{
  "arch": "quartznet",
  "model": "sound classifier",
  "n_mels": 40,
  "hop_length": 160,
  "num_classes": 4,
  "stem": "single",
  "residual_init": "zero_last",
  "muon_scale": "original",
  "lr": 0.014,
  "momentum": 0.95,
  "grad_clip": 0.5,
  "cautious_weight_decay": true,
  "epochs": 96.8,
  "final_lr_fraction": 0,
  "adamw_weight_decay_other_params": 0.01
}
Rows from block 3 of a small sound classifier, named by matrix and row number. Rows with one number belong to one channel. Each number is 200 + 30 x the weight over its row's rms, rounded and kept within 0 to 999. All counts start at 0.
After each channel's rows are labels from the 100 clips, of 14976, where the channel reaches its highest value: "loudest" is the band of the loudest frequency at the time of the peak. Only what is clearly more common there than usual is listed. The data: acted Russian speech (Dusha).
# convs1: first pointwise conv (model.blocks.3.convs.1.weight, 288x192x1), inputs 0-191
# convs3: second pointwise conv (model.blocks.3.convs.3.weight, 288x288x1, transposed), outputs 0-287

convs1.134,197,200,187,203,197,239,160,238,205,242,202,242,213,217,238,184,223,242,192,244,189,184,189,194,144,154,176,227,185,216,185,173,213,214,209,186,181,269,222,212,236,192,215,198,196,252,144,231,170,200,244,268,179,200,203,194,156,212,193,209,164,263,251,174,252,224,167,216,229,173,233,162,219,200,206,157,126,248,223,213,145,162,242,182,170,181,215,186,207,237,236,235,222,221,166,221,209,131,232,265,224,210,220,195,196,221,178,138,223,177,203,192,218,180,222,189,228,152,185,251,205,153,208,180,232,189,235,219,206,184,188,188,174,203,197,241,168,208,143,200,173,186,188,235,197,256,197,169,267,237,211,227,202,192,134,191,216,148,164,165,179,205,235,175,239,213,175,218,207,222,251,184,202,201,158,156,196,214,190,235,181,219,213,226,240,208,188,245,192,168,170,175
convs3.134,151,230,208,140,214,233,186,264,210,216,213,179,175,217,222,201,188,219,177,130,193,191,168,246,255,216,243,171,261,211,225,151,204,163,138,218,196,236,226,138,191,141,175,158,181,151,133,203,220,221,222,167,233,181,224,179,199,151,164,219,227,188,226,188,196,174,196,211,235,209,236,202,198,186,188,204,176,196,185,227,176,222,204,224,182,176,168,205,247,190,185,214,233,193,185,231,192,239,202,234,210,201,214,160,185,181,252,231,227,201,175,178,140,143,194,222,192,165,256,205,175,178,191,168,240,164,250,180,210,200,233,203,179,192,219,182,221,185,199,195,177,170,165,155,232,188,226,149,227,196,184,218,172,199,185,207,169,194,245,214,211,215,223,179,240,183,145,215,248,201,198,244,160,272,186,249,232,232,280,213,202,234,157,174,188,154,157,254,212,221,207,220,177,149,204,155,171,214,196,228,180,144,211,195,150,229,245,144,209,199,191,170,228,217,209,176,170,223,192,162,137,177,232,190,167,191,213,176,219,238,219,193,182,185,257,232,235,189,238,162,185,227,224,155,229,203,212,200,238,183,189,216,203,171,259,193,202,240,206,189,133,218,189,184,238,195,162,236,168,194,206,246,126,166,199,173,232,192,176,258,203,224,201,234,220,185,224,192
loudest: 4000 to 8000 Hz

convs1.149,239,266,220,215,194,195,189,220,216,195,218,193,190,197,184,190,220,179,209,244,179,218,148,195,280,207,226,190,219,191,239,219,231,153,230,211,218,228,178,177,210,202,170,208,216,170,197,168,184,202,200,183,226,193,213,188,230,158,254,158,203,212,243,215,147,223,223,207,195,185,169,193,204,175,217,199,187,233,226,172,193,208,212,163,197,177,238,192,192,220,229,184,187,195,202,289,275,236,236,215,188,198,249,182,172,196,215,173,201,249,224,243,204,230,140,208,189,163,185,265,270,175,213,229,250,212,253,261,256,229,233,150,198,185,195,169,226,194,174,171,234,197,255,187,186,182,154,158,179,226,203,197,177,180,215,303,217,204,241,188,190,180,160,236,238,191,222,230,173,244,169,219,230,181,166,234,195,189,194,140,246,232,187,160,185,173,248,201,223,207,180,210
convs3.149,192,185,205,129,177,181,167,285,171,225,209,255,158,198,154,141,280,176,196,244,193,150,193,219,204,187,183,179,224,198,177,209,242,214,197,229,157,214,188,181,204,248,211,270,188,213,185,232,243,220,176,173,202,226,182,157,213,170,241,226,199,253,292,204,181,207,257,185,176,196,160,189,225,203,155,216,129,170,210,157,205,177,138,213,181,162,231,216,201,249,224,176,224,176,167,227,211,194,224,155,198,188,242,240,236,197,206,184,240,196,216,221,213,215,218,230,183,241,154,180,182,191,226,149,183,200,206,234,230,229,196,226,154,203,154,227,212,150,242,254,193,181,191,236,229,227,204,188,205,188,225,148,101,185,182,238,201,209,195,193,208,220,183,216,163,168,199,158,165,180,165,131,184,190,177,197,197,229,162,183,215,248,213,166,215,176,182,148,220,213,220,157,198,201,183,220,187,170,196,197,186,219,204,227,202,210,207,181,250,157,179,199,272,173,181,206,195,194,151,215,223,207,207,161,163,224,207,236,222,200,190,234,200,233,199,173,145,206,216,201,190,229,136,160,194,216,246,250,241,210,148,228,165,175,239,230,246,176,255,224,236,185,183,178,193,202,203,183,235,191,163,185,210,174,186,195,226,198,200,218,215,176,170,234,185,155,219,209
loudest: 500 to 1000 Hz

convs1.198,171,214,210,250,199,209,167,315,180,221,195,199,163,157,200,247,209,139,200,160,212,228,223,149,189,182,195,166,202,239,238,186,282,248,222,239,227,191,204,235,176,180,189,254,224,203,186,195,192,203,204,211,170,214,215,232,188,238,231,222,196,188,218,204,186,246,155,211,185,195,223,216,216,210,176,186,179,202,158,197,183,229,239,198,209,211,243,203,220,220,159,269,170,196,204,248,243,217,216,226,209,231,220,221,185,190,169,165,164,220,280,210,208,179,214,133,220,178,107,231,241,190,136,220,163,208,142,207,234,165,201,188,205,180,202,214,224,187,224,219,240,180,218,153,218,192,201,184,201,223,217,214,190,148,206,207,156,218,212,166,159,254,174,210,211,198,227,205,189,207,162,158,175,180,224,195,258,189,157,244,192,194,192,194,244,142,241,181,205,189,186,211
convs3.198,203,194,227,176,209,199,223,156,232,187,233,209,198,204,211,203,188,216,165,181,192,171,196,176,218,144,218,173,199,227,226,242,175,170,173,146,236,187,141,183,227,192,230,179,247,165,218,198,202,135,202,210,101,202,182,206,204,235,191,197,190,161,201,223,177,205,155,257,140,228,226,199,275,173,188,211,229,192,228,226,220,147,207,227,206,224,231,185,166,260,216,153,227,201,228,249,210,186,238,198,222,211,168,165,178,132,188,200,206,188,251,236,222,236,178,226,168,181,168,167,181,181,148,192,228,199,228,227,214,189,226,177,170,182,221,192,189,214,133,209,215,188,211,161,157,206,189,148,224,220,251,144,233,167,217,269,192,150,202,218,201,195,204,220,241,221,171,232,194,250,198,181,208,295,189,174,215,229,218,264,203,205,263,214,226,223,237,173,191,224,200,251,205,177,227,235,239,243,184,174,199,198,233,209,186,255,246,245,236,228,213,205,211,263,224,214,221,205,204,234,190,217,202,214,174,227,167,168,234,178,165,159,210,144,217,179,186,219,211,191,194,201,234,130,134,176,174,159,205,199,188,211,199,185,156,199,164,191,209,135,197,158,211,187,195,213,196,198,154,237,195,256,166,207,244,180,173,167,252,188,180,236,194,169,205,210,228,203
loudest: 250 to 500 Hz

convs1.125,218,235,176,291,208,212,141,228,207,216,196,169,190,173,228,208,217,237,209,182,148,171,234,111,252,138,212,178,211,234,216,202,238,226,177,191,248,243,181,186,180,229,227,174,233,224,213,196,202,196,218,217,232,184,128,184,217,210,194,202,191,204,210,237,184,253,191,236,209,176,169,196,178,187,209,168,212,206,183,239,189,183,169,210,193,232,212,168,216,147,254,219,227,173,188,262,222,170,171,193,234,173,229,201,215,219,165,187,192,198,236,150,205,169,222,227,252,208,179,226,254,194,198,162,175,185,220,187,204,229,235,203,175,179,110,196,223,169,142,207,224,143,197,200,184,167,202,217,140,167,197,124,191,173,202,254,226,180,168,207,194,234,161,225,211,133,194,244,192,186,231,226,197,202,194,199,263,186,193,187,226,187,233,192,225,149,211,225,206,166,179,181
convs3.125,153,174,194,212,193,197,241,222,214,226,211,203,202,192,242,205,198,226,171,215,178,268,226,219,221,152,236,233,180,239,218,180,225,232,194,227,193,192,235,239,194,217,169,268,125,216,172,237,237,181,174,172,214,194,195,183,218,174,221,202,215,248,255,179,187,168,225,187,232,168,143,192,210,198,196,186,226,227,194,134,160,179,180,181,221,201,237,234,176,142,258,185,220,237,146,162,223,198,203,213,201,133,189,242,229,184,193,152,231,241,212,182,275,180,220,192,199,216,237,175,254,230,241,229,250,156,138,229,160,159,202,185,264,164,227,225,266,172,225,210,174,180,210,248,197,241,217,211,239,212,192,181,190,190,197,210,156,177,223,163,224,235,202,225,175,220,148,191,191,157,191,175,213,206,146,209,205,179,221,195,153,180,171,239,237,156,171,156,204,154,225,196,255,194,200,192,235,164,161,194,176,193,233,221,209,213,185,204,181,195,155,199,246,119,228,214,171,179,193,205,224,212,155,190,197,230,212,163,221,189,150,199,233,197,204,221,174,195,239,290,220,156,177,189,195,225,169,233,197,155,229,240,187,217,204,237,182,188,220,252,231,210,150,236,220,227,176,273,186,204,188,209,184,235,189,207,206,196,227,204,218,146,224,209,213,227,215,188
loudest: 500 to 1000 Hz; 1000 to 2000 Hz

convs1.166,202,193,178,225,205,224,192,219,260,172,224,185,222,219,250,193,249,144,236,211,180,177,189,158,217,193,192,222,246,182,169,191,205,144,184,190,190,205,266,151,205,180,164,197,190,192,192,247,155,223,151,218,159,173,216,171,166,205,210,187,212,237,198,219,236,212,167,188,244,223,184,196,215,202,188,182,213,198,235,215,237,217,260,198,254,119,131,219,187,157,249,201,181,238,241,238,197,215,214,211,192,190,182,133,204,193,222,202,150,216,168,215,219,123,240,181,222,196,174,252,162,200,230,203,164,183,190,187,235,191,193,197,228,194,181,165,185,217,184,186,232,226,209,239,227,198,181,175,167,191,187,223,200,134,229,146,204,128,203,186,226,196,263,189,189,238,194,234,229,207,231,156,250,211,198,181,225,193,216,220,154,164,206,192,267,168,228,206,234,236,145,246
convs3.166,197,206,171,192,164,133,205,230,241,246,209,142,189,228,215,203,215,194,157,213,175,222,236,237,212,211,180,207,173,186,200,170,217,241,205,164,199,227,210,234,232,195,249,158,190,163,252,214,192,149,179,190,179,164,168,208,200,193,176,207,233,191,187,182,197,269,186,190,251,180,167,257,276,210,176,230,192,230,187,230,197,182,205,184,198,204,240,241,182,184,206,161,196,209,204,177,136,221,255,236,241,207,193,227,250,166,177,256,233,241,198,219,228,191,197,203,202,225,153,151,219,152,234,225,232,167,191,153,188,201,261,166,210,217,226,253,197,221,193,189,157,153,170,247,196,151,218,179,227,225,182,210,210,157,191,191,187,252,178,226,266,196,196,182,185,186,245,253,172,185,195,204,208,222,166,193,235,181,201,180,184,200,224,171,237,204,165,235,251,180,196,230,221,197,217,198,222,193,252,151,189,252,152,159,198,247,205,203,225,261,171,142,224,184,248,213,208,244,259,225,180,251,226,203,201,192,250,205,249,204,161,180,167,266,219,216,232,186,226,226,177,220,230,217,197,206,174,243,192,233,197,182,186,140,256,212,234,237,177,183,225,237,263,198,233,214,211,204,224,200,245,201,168,195,188,222,257,208,194,161,203,207,218,169,254,166,229,250
loudest: 4000 to 8000 Hz

convs1.265,227,214,117,158,149,218,214,260,212,170,219,187,196,203,192,179,218,235,133,222,185,186,190,202,231,198,196,216,167,213,201,156,237,239,200,149,159,197,216,180,198,218,176,207,209,210,206,156,177,193,200,183,213,199,175,211,148,174,264,216,200,206,202,242,239,239,224,183,224,243,197,188,183,195,254,245,170,206,215,204,203,237,176,206,202,213,184,217,246,242,231,223,243,161,201,233,218,206,198,209,240,162,174,131,203,221,268,171,184,206,186,204,169,187,208,169,140,145,138,208,212,192,199,203,178,217,256,235,220,214,201,175,265,193,161,235,183,199,159,213,207,245,231,157,220,185,165,208,210,228,194,266,231,303,170,173,217,195,247,223,180,160,177,187,214,192,211,186,232,259,201,189,126,212,211,179,196,198,207,184,211,147,193,195,177,167,203,202,216,234,148,199
convs3.265,270,158,223,253,192,215,178,213,152,163,208,216,203,165,249,180,222,203,197,235,230,163,208,227,139,191,224,209,216,166,142,168,157,214,208,193,202,191,266,224,204,164,196,176,199,233,188,174,181,242,232,197,213,184,172,160,233,152,163,224,237,224,229,205,189,160,208,170,148,183,131,217,203,252,157,208,232,193,203,190,216,253,245,209,187,237,208,236,202,198,171,198,231,212,212,239,158,160,201,233,207,196,157,191,241,264,212,247,188,201,190,210,210,213,239,151,262,174,204,185,249,186,160,212,196,254,214,213,268,153,210,193,187,131,190,199,200,188,181,189,242,161,151,241,217,185,153,189,180,198,192,167,232,187,197,199,241,184,198,190,243,209,175,177,230,172,196,229,144,210,227,211,253,231,202,176,196,185,214,202,157,182,140,138,167,217,175,214,220,185,204,168,172,221,162,251,205,232,199,196,187,189,267,251,174,235,181,218,193,176,210,182,222,254,168,188,234,219,160,184,224,243,226,209,193,234,222,180,205,236,233,160,165,208,162,186,197,231,218,180,214,141,227,268,147,226,170,199,153,139,210,244,142,186,243,209,205,193,183,194,235,225,213,202,245,166,210,229,188,207,209,239,163,243,159,178,218,186,212,214,226,189,235,219,218,235,209,207
loudest: 4000 to 8000 Hz

convs1.258,200,133,137,213,243,190,154,209,235,151,167,172,211,230,212,155,207,201,212,234,225,168,174,184,209,177,161,175,226,178,162,135,149,223,215,246,212,155,219,236,200,277,279,232,192,208,202,230,199,202,265,177,265,223,178,184,170,193,212,96,176,245,214,201,165,177,192,209,186,206,191,179,240,168,212,210,167,214,205,206,193,214,179,212,205,183,155,184,196,124,201,233,195,157,190,232,180,155,238,218,211,190,233,167,197,167,195,168,164,197,217,228,162,265,157,233,179,238,215,184,240,181,195,194,225,208,201,227,157,226,204,222,185,246,236,197,196,144,186,194,168,195,246,173,205,191,214,172,197,222,183,185,224,195,233,181,201,176,246,172,204,214,220,219,212,208,174,164,230,217,160,225,248,207,206,137,195,198,175,206,187,173,203,201,196,238,217,224,227,142,162,197
convs3.258,215,177,177,251,203,199,226,210,187,225,215,210,211,182,210,183,190,189,210,261,219,201,180,192,181,158,219,221,234,188,237,223,178,189,207,199,223,207,193,193,208,203,187,212,198,211,238,212,160,170,156,266,187,181,234,186,197,219,214,240,217,208,181,202,223,136,192,217,187,171,165,202,174,220,173,212,211,228,164,212,233,245,258,148,188,186,230,185,203,171,198,215,192,202,167,165,192,195,226,205,178,171,208,216,207,124,259,193,171,162,149,173,199,215,192,135,163,225,229,169,210,190,238,213,200,212,245,192,171,169,218,197,177,184,208,241,152,239,235,177,179,177,125,198,132,217,235,225,241,212,167,178,175,179,220,222,180,188,166,231,189,203,195,200,219,234,212,177,236,226,191,164,162,214,258,218,177,216,155,208,143,204,207,212,168,202,212,227,207,202,220,248,187,207,205,185,120,260,228,174,212,210,233,208,178,173,122,191,193,185,202,200,198,150,231,278,241,207,246,180,172,158,182,169,181,142,196,179,305,216,180,145,203,148,223,164,175,185,219,250,165,166,174,187,192,247,145,260,207,213,224,235,166,236,265,188,181,223,209,188,195,234,180,153,227,175,206,260,210,168,192,192,223,230,187,171,223,263,203,193,212,175,185,124,150,212,189,168
loudest: 4000 to 8000 Hz

convs1.105,178,150,222,212,199,217,202,203,235,179,157,138,197,190,207,212,180,220,219,192,222,197,242,180,239,175,166,196,176,180,185,183,183,186,246,222,204,197,245,182,203,185,263,206,230,218,190,259,187,198,150,193,144,226,236,223,199,233,220,190,205,96,227,197,187,206,176,228,174,197,167,213,167,198,201,141,153,226,205,234,213,230,176,214,163,197,210,212,207,216,210,200,212,235,179,171,193,155,171,197,252,192,236,231,164,208,173,196,183,194,219,249,204,126,227,201,228,188,177,230,165,168,239,190,157,170,206,192,235,166,245,185,206,218,199,219,196,214,129,221,228,193,236,231,224,196,186,170,175,183,178,201,143,265,141,238,202,203,169,149,199,263,213,164,222,216,203,205,245,224,189,222,296,166,144,165,215,205,178,235,184,236,204,199,167,122,192,214,198,171,179,198
convs3.105,223,237,231,175,120,181,218,213,157,256,208,207,220,195,246,245,241,189,190,204,227,200,202,152,181,196,195,213,203,209,288,165,247,188,223,171,180,251,191,159,169,253,157,154,138,207,189,190,223,195,198,211,212,192,211,189,169,217,208,178,195,234,212,195,159,162,214,192,211,216,138,181,217,170,218,206,220,219,233,171,199,192,221,201,173,217,173,220,219,139,177,192,154,204,200,204,173,140,207,227,167,210,155,150,232,164,209,273,161,205,238,226,226,144,247,183,203,223,151,200,208,220,217,192,185,230,192,146,199,288,200,191,205,176,224,227,158,176,222,238,156,213,218,174,253,235,186,166,181,209,177,187,185,162,206,255,152,222,205,241,197,235,205,200,229,204,152,178,200,219,144,195,155,213,215,209,216,236,218,208,198,210,181,172,188,198,223,219,181,161,240,198,224,213,235,175,195,196,219,184,220,212,190,193,191,214,230,198,250,195,332,201,202,208,196,182,189,218,166,192,199,138,176,186,200,188,181,192,191,250,251,162,215,177,187,190,202,253,276,231,206,243,178,192,191,222,170,192,278,111,179,244,225,195,232,155,229,200,209,201,217,177,204,237,212,204,243,247,178,191,220,237,200,196,195,195,219,194,184,181,176,149,209,198,197,238,212,172
loudest: 4000 to 8000 Hz

convs1.35,203,236,148,235,213,251,151,178,227,186,164,228,220,202,216,179,223,176,158,205,219,203,172,179,188,187,213,170,198,173,217,211,178,196,86,158,191,196,275,182,206,191,229,232,175,224,160,139,170,189,230,142,247,208,218,233,187,230,201,167,216,206,164,223,175,224,199,211,225,220,165,199,243,193,205,188,246,205,179,179,200,176,226,222,260,220,205,162,217,228,143,200,189,272,174,226,209,193,185,260,150,197,211,188,193,178,193,190,180,190,148,213,136,217,213,160,197,202,198,157,185,197,153,209,157,229,258,203,239,193,232,182,209,211,198,201,242,195,186,201,217,174,202,214,231,253,187,245,153,217,189,181,191,248,298,230,207,202,184,191,215,235,170,191,210,191,212,143,184,201,169,211,199,231,154,211,188,220,136,245,189,199,170,177,191,196,141,161,227,192,207,219
convs3.35,185,234,235,211,210,149,224,196,224,217,201,242,187,218,202,194,191,190,191,247,197,197,194,157,151,206,164,241,161,145,182,162,211,242,194,232,147,216,187,190,181,187,176,222,188,236,238,182,208,172,206,204,158,193,205,135,205,248,260,168,230,167,208,201,200,159,117,138,186,139,203,168,202,185,210,135,193,191,200,191,178,203,185,157,165,203,217,184,177,176,144,192,211,201,228,154,142,150,189,222,240,252,216,182,192,219,173,174,172,194,138,231,211,202,235,203,232,233,196,151,205,171,215,214,197,231,206,180,198,196,194,207,206,199,205,211,233,204,216,204,227,165,200,201,199,173,231,229,254,227,235,191,197,215,158,176,195,211,148,164,196,193,208,172,225,201,181,219,187,214,262,226,177,202,212,215,199,214,266,200,194,221,243,200,249,235,141,230,175,204,228,143,188,169,172,153,189,126,258,172,177,183,241,233,211,235,220,206,196,218,172,174,211,198,150,241,221,239,167,175,217,215,227,190,202,175,201,202,173,257,282,250,221,187,172,223,223,144,193,162,225,160,171,190,184,240,209,213,202,196,187,180,219,250,208,201,272,230,241,204,164,240,167,237,204,177,191,237,192,257,182,170,238,175,238,269,199,192,247,193,209,256,257,171,214,190,197,247
loudest: 2000 to 4000 Hz

convs1.13,218,274,174,181,204,192,236,238,116,222,237,181,225,156,202,189,182,210,178,184,212,157,169,156,209,159,159,218,214,212,234,204,186,149,159,239,247,188,198,159,188,200,203,200,168,197,232,186,191,192,189,180,236,177,168,223,254,206,228,178,187,113,227,224,207,203,237,208,199,240,172,184,234,195,161,185,228,210,224,260,221,229,237,180,197,175,240,181,224,128,163,194,205,195,183,272,244,215,232,183,257,255,193,173,168,207,222,203,193,240,201,158,211,193,225,174,201,233,170,200,256,207,199,178,257,205,216,186,195,202,217,187,213,264,194,179,192,231,218,164,222,162,197,235,236,166,176,219,199,238,203,166,202,182,204,204,202,231,322,182,199,196,200,228,189,227,176,184,183,253,197,197,218,227,171,182,213,214,170,198,190,198,177,194,163,220,195,252,216,158,240,244
convs3.13,193,221,221,187,196,186,215,171,199,226,179,187,173,238,209,231,187,213,201,197,146,162,179,188,217,157,224,173,260,215,234,192,200,171,240,184,241,225,167,234,192,163,151,268,127,194,160,185,149,164,208,267,180,231,175,202,180,177,205,169,197,157,241,224,234,195,199,239,174,190,179,201,168,143,242,215,172,202,240,266,199,181,185,223,178,180,216,187,199,213,170,188,176,219,259,201,179,212,174,183,224,188,223,211,234,198,183,219,183,171,157,166,218,174,183,201,191,181,228,209,245,165,236,210,206,232,185,184,209,189,219,171,251,157,251,169,230,235,259,194,176,193,188,134,178,239,234,232,188,200,144,240,154,219,141,166,186,158,217,245,123,194,218,203,188,195,258,238,171,239,246,179,225,196,200,147,219,207,224,141,185,240,175,164,242,159,189,235,194,210,221,228,168,139,216,243,199,207,180,135,221,213,189,195,206,176,163,162,232,159,191,205,165,229,224,221,197,195,206,269,123,215,124,245,218,193,222,182,189,256,241,183,220,202,259,219,186,194,197,152,223,206,215,215,224,188,246,194,194,218,216,218,201,151,170,195,195,204,161,175,131,213,234,193,216,197,184,203,182,216,226,208,221,239,237,238,204,237,181,198,178,228,187,185,203,226,205,173
loudest: 500 to 1000 Hz

convs1.179,211,155,192,200,179,129,271,179,193,138,200,267,221,198,181,233,168,211,176,235,235,229,174,241,193,217,207,256,183,195,187,253,186,156,176,209,199,202,233,194,207,172,195,165,219,202,215,199,196,171,166,248,269,272,165,199,187,219,244,184,173,223,163,227,191,234,187,218,176,158,197,222,205,227,201,218,175,202,209,191,254,192,267,184,204,241,150,222,214,204,209,163,204,225,191,212,198,246,196,163,171,212,208,202,180,176,178,157,208,255,211,243,220,204,327,219,207,190,205,217,230,190,220,202,188,214,198,224,176,168,188,160,166,207,184,158,208,246,219,166,183,244,166,217,220,186,181,255,167,162,190,192,223,249,216,199,168,229,201,227,216,153,173,188,164,234,216,201,205,247,239,176,196,253,167,208,196,189,143,183,227,165,245,193,231,169,172,212,223,223,180,180
convs3.179,179,173,167,222,147,240,219,196,130,202,217,237,220,250,201,208,186,185,184,214,165,191,224,256,204,250,214,193,176,199,131,169,221,187,180,208,221,204,229,179,114,211,216,270,171,184,196,224,182,216,217,246,255,222,228,197,210,198,217,224,209,175,170,216,210,223,199,171,221,266,168,150,211,208,210,189,187,195,181,218,195,215,176,198,231,212,192,207,145,147,176,248,187,199,207,142,236,223,204,188,215,160,192,184,217,203,145,191,207,213,238,182,224,188,209,227,210,166,185,178,196,216,174,193,186,228,169,164,236,162,204,191,264,220,178,198,203,160,176,194,183,269,260,209,167,195,240,183,183,206,224,202,182,205,202,116,228,285,171,249,249,236,248,207,190,213,188,156,207,154,246,137,276,196,180,195,276,203,182,164,188,200,213,192,161,231,197,160,211,137,115,203,231,177,186,161,248,160,233,223,208,216,174,204,222,170,193,203,228,173,181,203,194,224,224,219,233,208,239,214,211,164,195,203,208,199,208,160,191,162,160,239,198,193,178,226,238,189,194,242,193,142,192,242,186,197,232,198,192,209,182,239,213,200,209,256,219,205,235,195,225,201,160,215,219,157,213,243,202,163,180,187,201,228,252,233,179,211,204,240,145,208,140,180,188,154,186,167
loudest: 4000 to 8000 Hz

convs1.183,212,208,241,210,187,271,187,202,194,245,188,232,131,216,245,177,195,216,159,251,165,244,206,207,156,177,177,172,153,199,180,228,212,202,189,220,129,195,196,220,236,165,194,163,130,181,181,226,256,196,267,203,185,181,143,132,184,225,168,192,188,220,203,207,238,217,186,233,202,207,231,182,163,225,188,207,193,200,169,199,234,153,205,205,137,162,220,136,195,216,212,167,211,195,224,205,276,189,207,189,218,191,146,173,179,219,203,220,151,224,205,163,225,158,234,167,200,166,191,199,221,205,214,139,220,188,228,180,254,179,212,196,198,215,151,203,216,193,190,164,206,209,162,217,203,185,185,231,239,206,203,187,238,171,174,176,161,204,246,142,172,193,209,157,139,206,208,203,157,265,200,173,228,246,223,231,207,215,239,260,205,255,176,225,190,194,209,158,193,199,181,224
convs3.183,168,221,207,203,165,207,207,209,183,202,221,178,196,172,196,219,164,208,185,263,100,204,242,232,173,191,292,250,217,196,187,245,233,212,199,232,198,171,210,221,225,211,217,169,226,204,195,258,214,178,194,203,178,195,175,192,164,218,207,236,223,236,200,235,226,242,155,204,165,212,180,211,203,201,264,203,162,234,259,219,139,188,229,182,197,177,205,190,230,238,233,173,172,164,235,153,219,227,211,210,199,191,193,184,189,179,185,195,207,208,208,217,263,201,172,198,226,218,185,178,205,172,206,98,189,222,239,194,215,228,193,164,197,145,209,223,158,183,168,219,161,208,167,198,210,176,233,148,154,220,205,198,139,261,173,178,183,195,223,197,230,211,181,149,135,221,125,136,195,203,231,219,112,209,171,232,201,174,181,189,186,192,224,192,220,239,222,173,209,216,198,204,193,167,167,182,181,177,201,185,195,189,207,194,199,283,195,137,214,180,144,141,235,211,155,198,223,201,232,243,257,198,143,179,212,191,113,189,207,194,232,186,212,180,234,221,202,145,226,231,208,204,167,211,188,210,211,187,161,196,222,198,226,223,215,191,183,235,223,199,210,184,246,207,298,184,192,197,175,239,202,192,191,155,194,192,199,213,215,189,164,189,193,218,208,147,153,168
loudest: 4000 to 8000 Hz

convs1.173,206,182,240,188,251,172,207,169,230,156,190,167,239,164,174,220,187,190,220,221,210,205,192,185,236,181,178,196,127,168,227,169,202,221,219,167,239,203,201,206,148,185,190,175,160,198,196,210,176,216,207,215,202,212,186,224,179,213,292,235,170,207,262,185,139,217,153,199,211,184,153,193,171,186,170,242,185,178,223,199,226,194,179,192,189,166,194,218,193,231,248,172,204,211,174,204,184,213,173,199,204,214,243,157,126,188,184,169,182,170,180,191,156,191,197,246,217,202,166,183,226,204,215,189,208,241,203,199,214,278,213,203,175,155,218,262,224,197,241,184,265,153,164,200,176,156,228,222,229,205,267,153,140,200,184,207,185,219,243,186,201,236,161,220,156,206,222,171,204,119,179,167,193,128,184,208,233,209,120,221,180,179,179,180,194,243,224,240,206,204,207,233
convs3.173,205,210,218,139,230,181,192,229,164,191,230,192,241,156,189,264,182,178,235,178,204,229,150,171,175,229,181,190,193,186,184,233,215,230,267,198,143,212,247,178,216,229,177,169,189,194,167,210,173,169,196,162,165,204,181,201,216,222,215,199,200,242,252,238,232,221,153,219,190,240,152,241,179,154,235,188,197,256,187,115,230,186,222,207,205,213,271,120,197,195,126,228,189,221,219,203,196,167,193,228,172,199,185,197,202,218,192,216,213,208,175,191,215,265,159,194,183,168,166,177,179,161,215,153,250,211,123,198,214,222,220,168,218,188,222,228,187,222,204,170,216,259,199,199,288,196,249,212,239,180,198,176,238,171,169,156,245,184,224,201,252,208,248,182,164,201,229,211,181,167,193,238,202,229,203,188,227,227,209,227,227,222,142,172,203,209,213,256,160,131,191,228,202,194,227,244,156,232,226,186,147,206,169,197,210,176,180,206,192,231,203,155,217,175,228,208,192,205,185,226,201,225,257,156,190,213,199,175,227,247,185,209,255,229,176,214,199,209,159,244,210,179,163,245,235,218,170,184,178,222,242,169,222,184,189,180,179,216,204,178,205,203,168,195,230,189,126,165,244,135,189,222,211,178,179,177,201,252,217,192,178,156,216,241,210,211,226,176
loudest: 250 to 500 Hz; 500 to 1000 Hz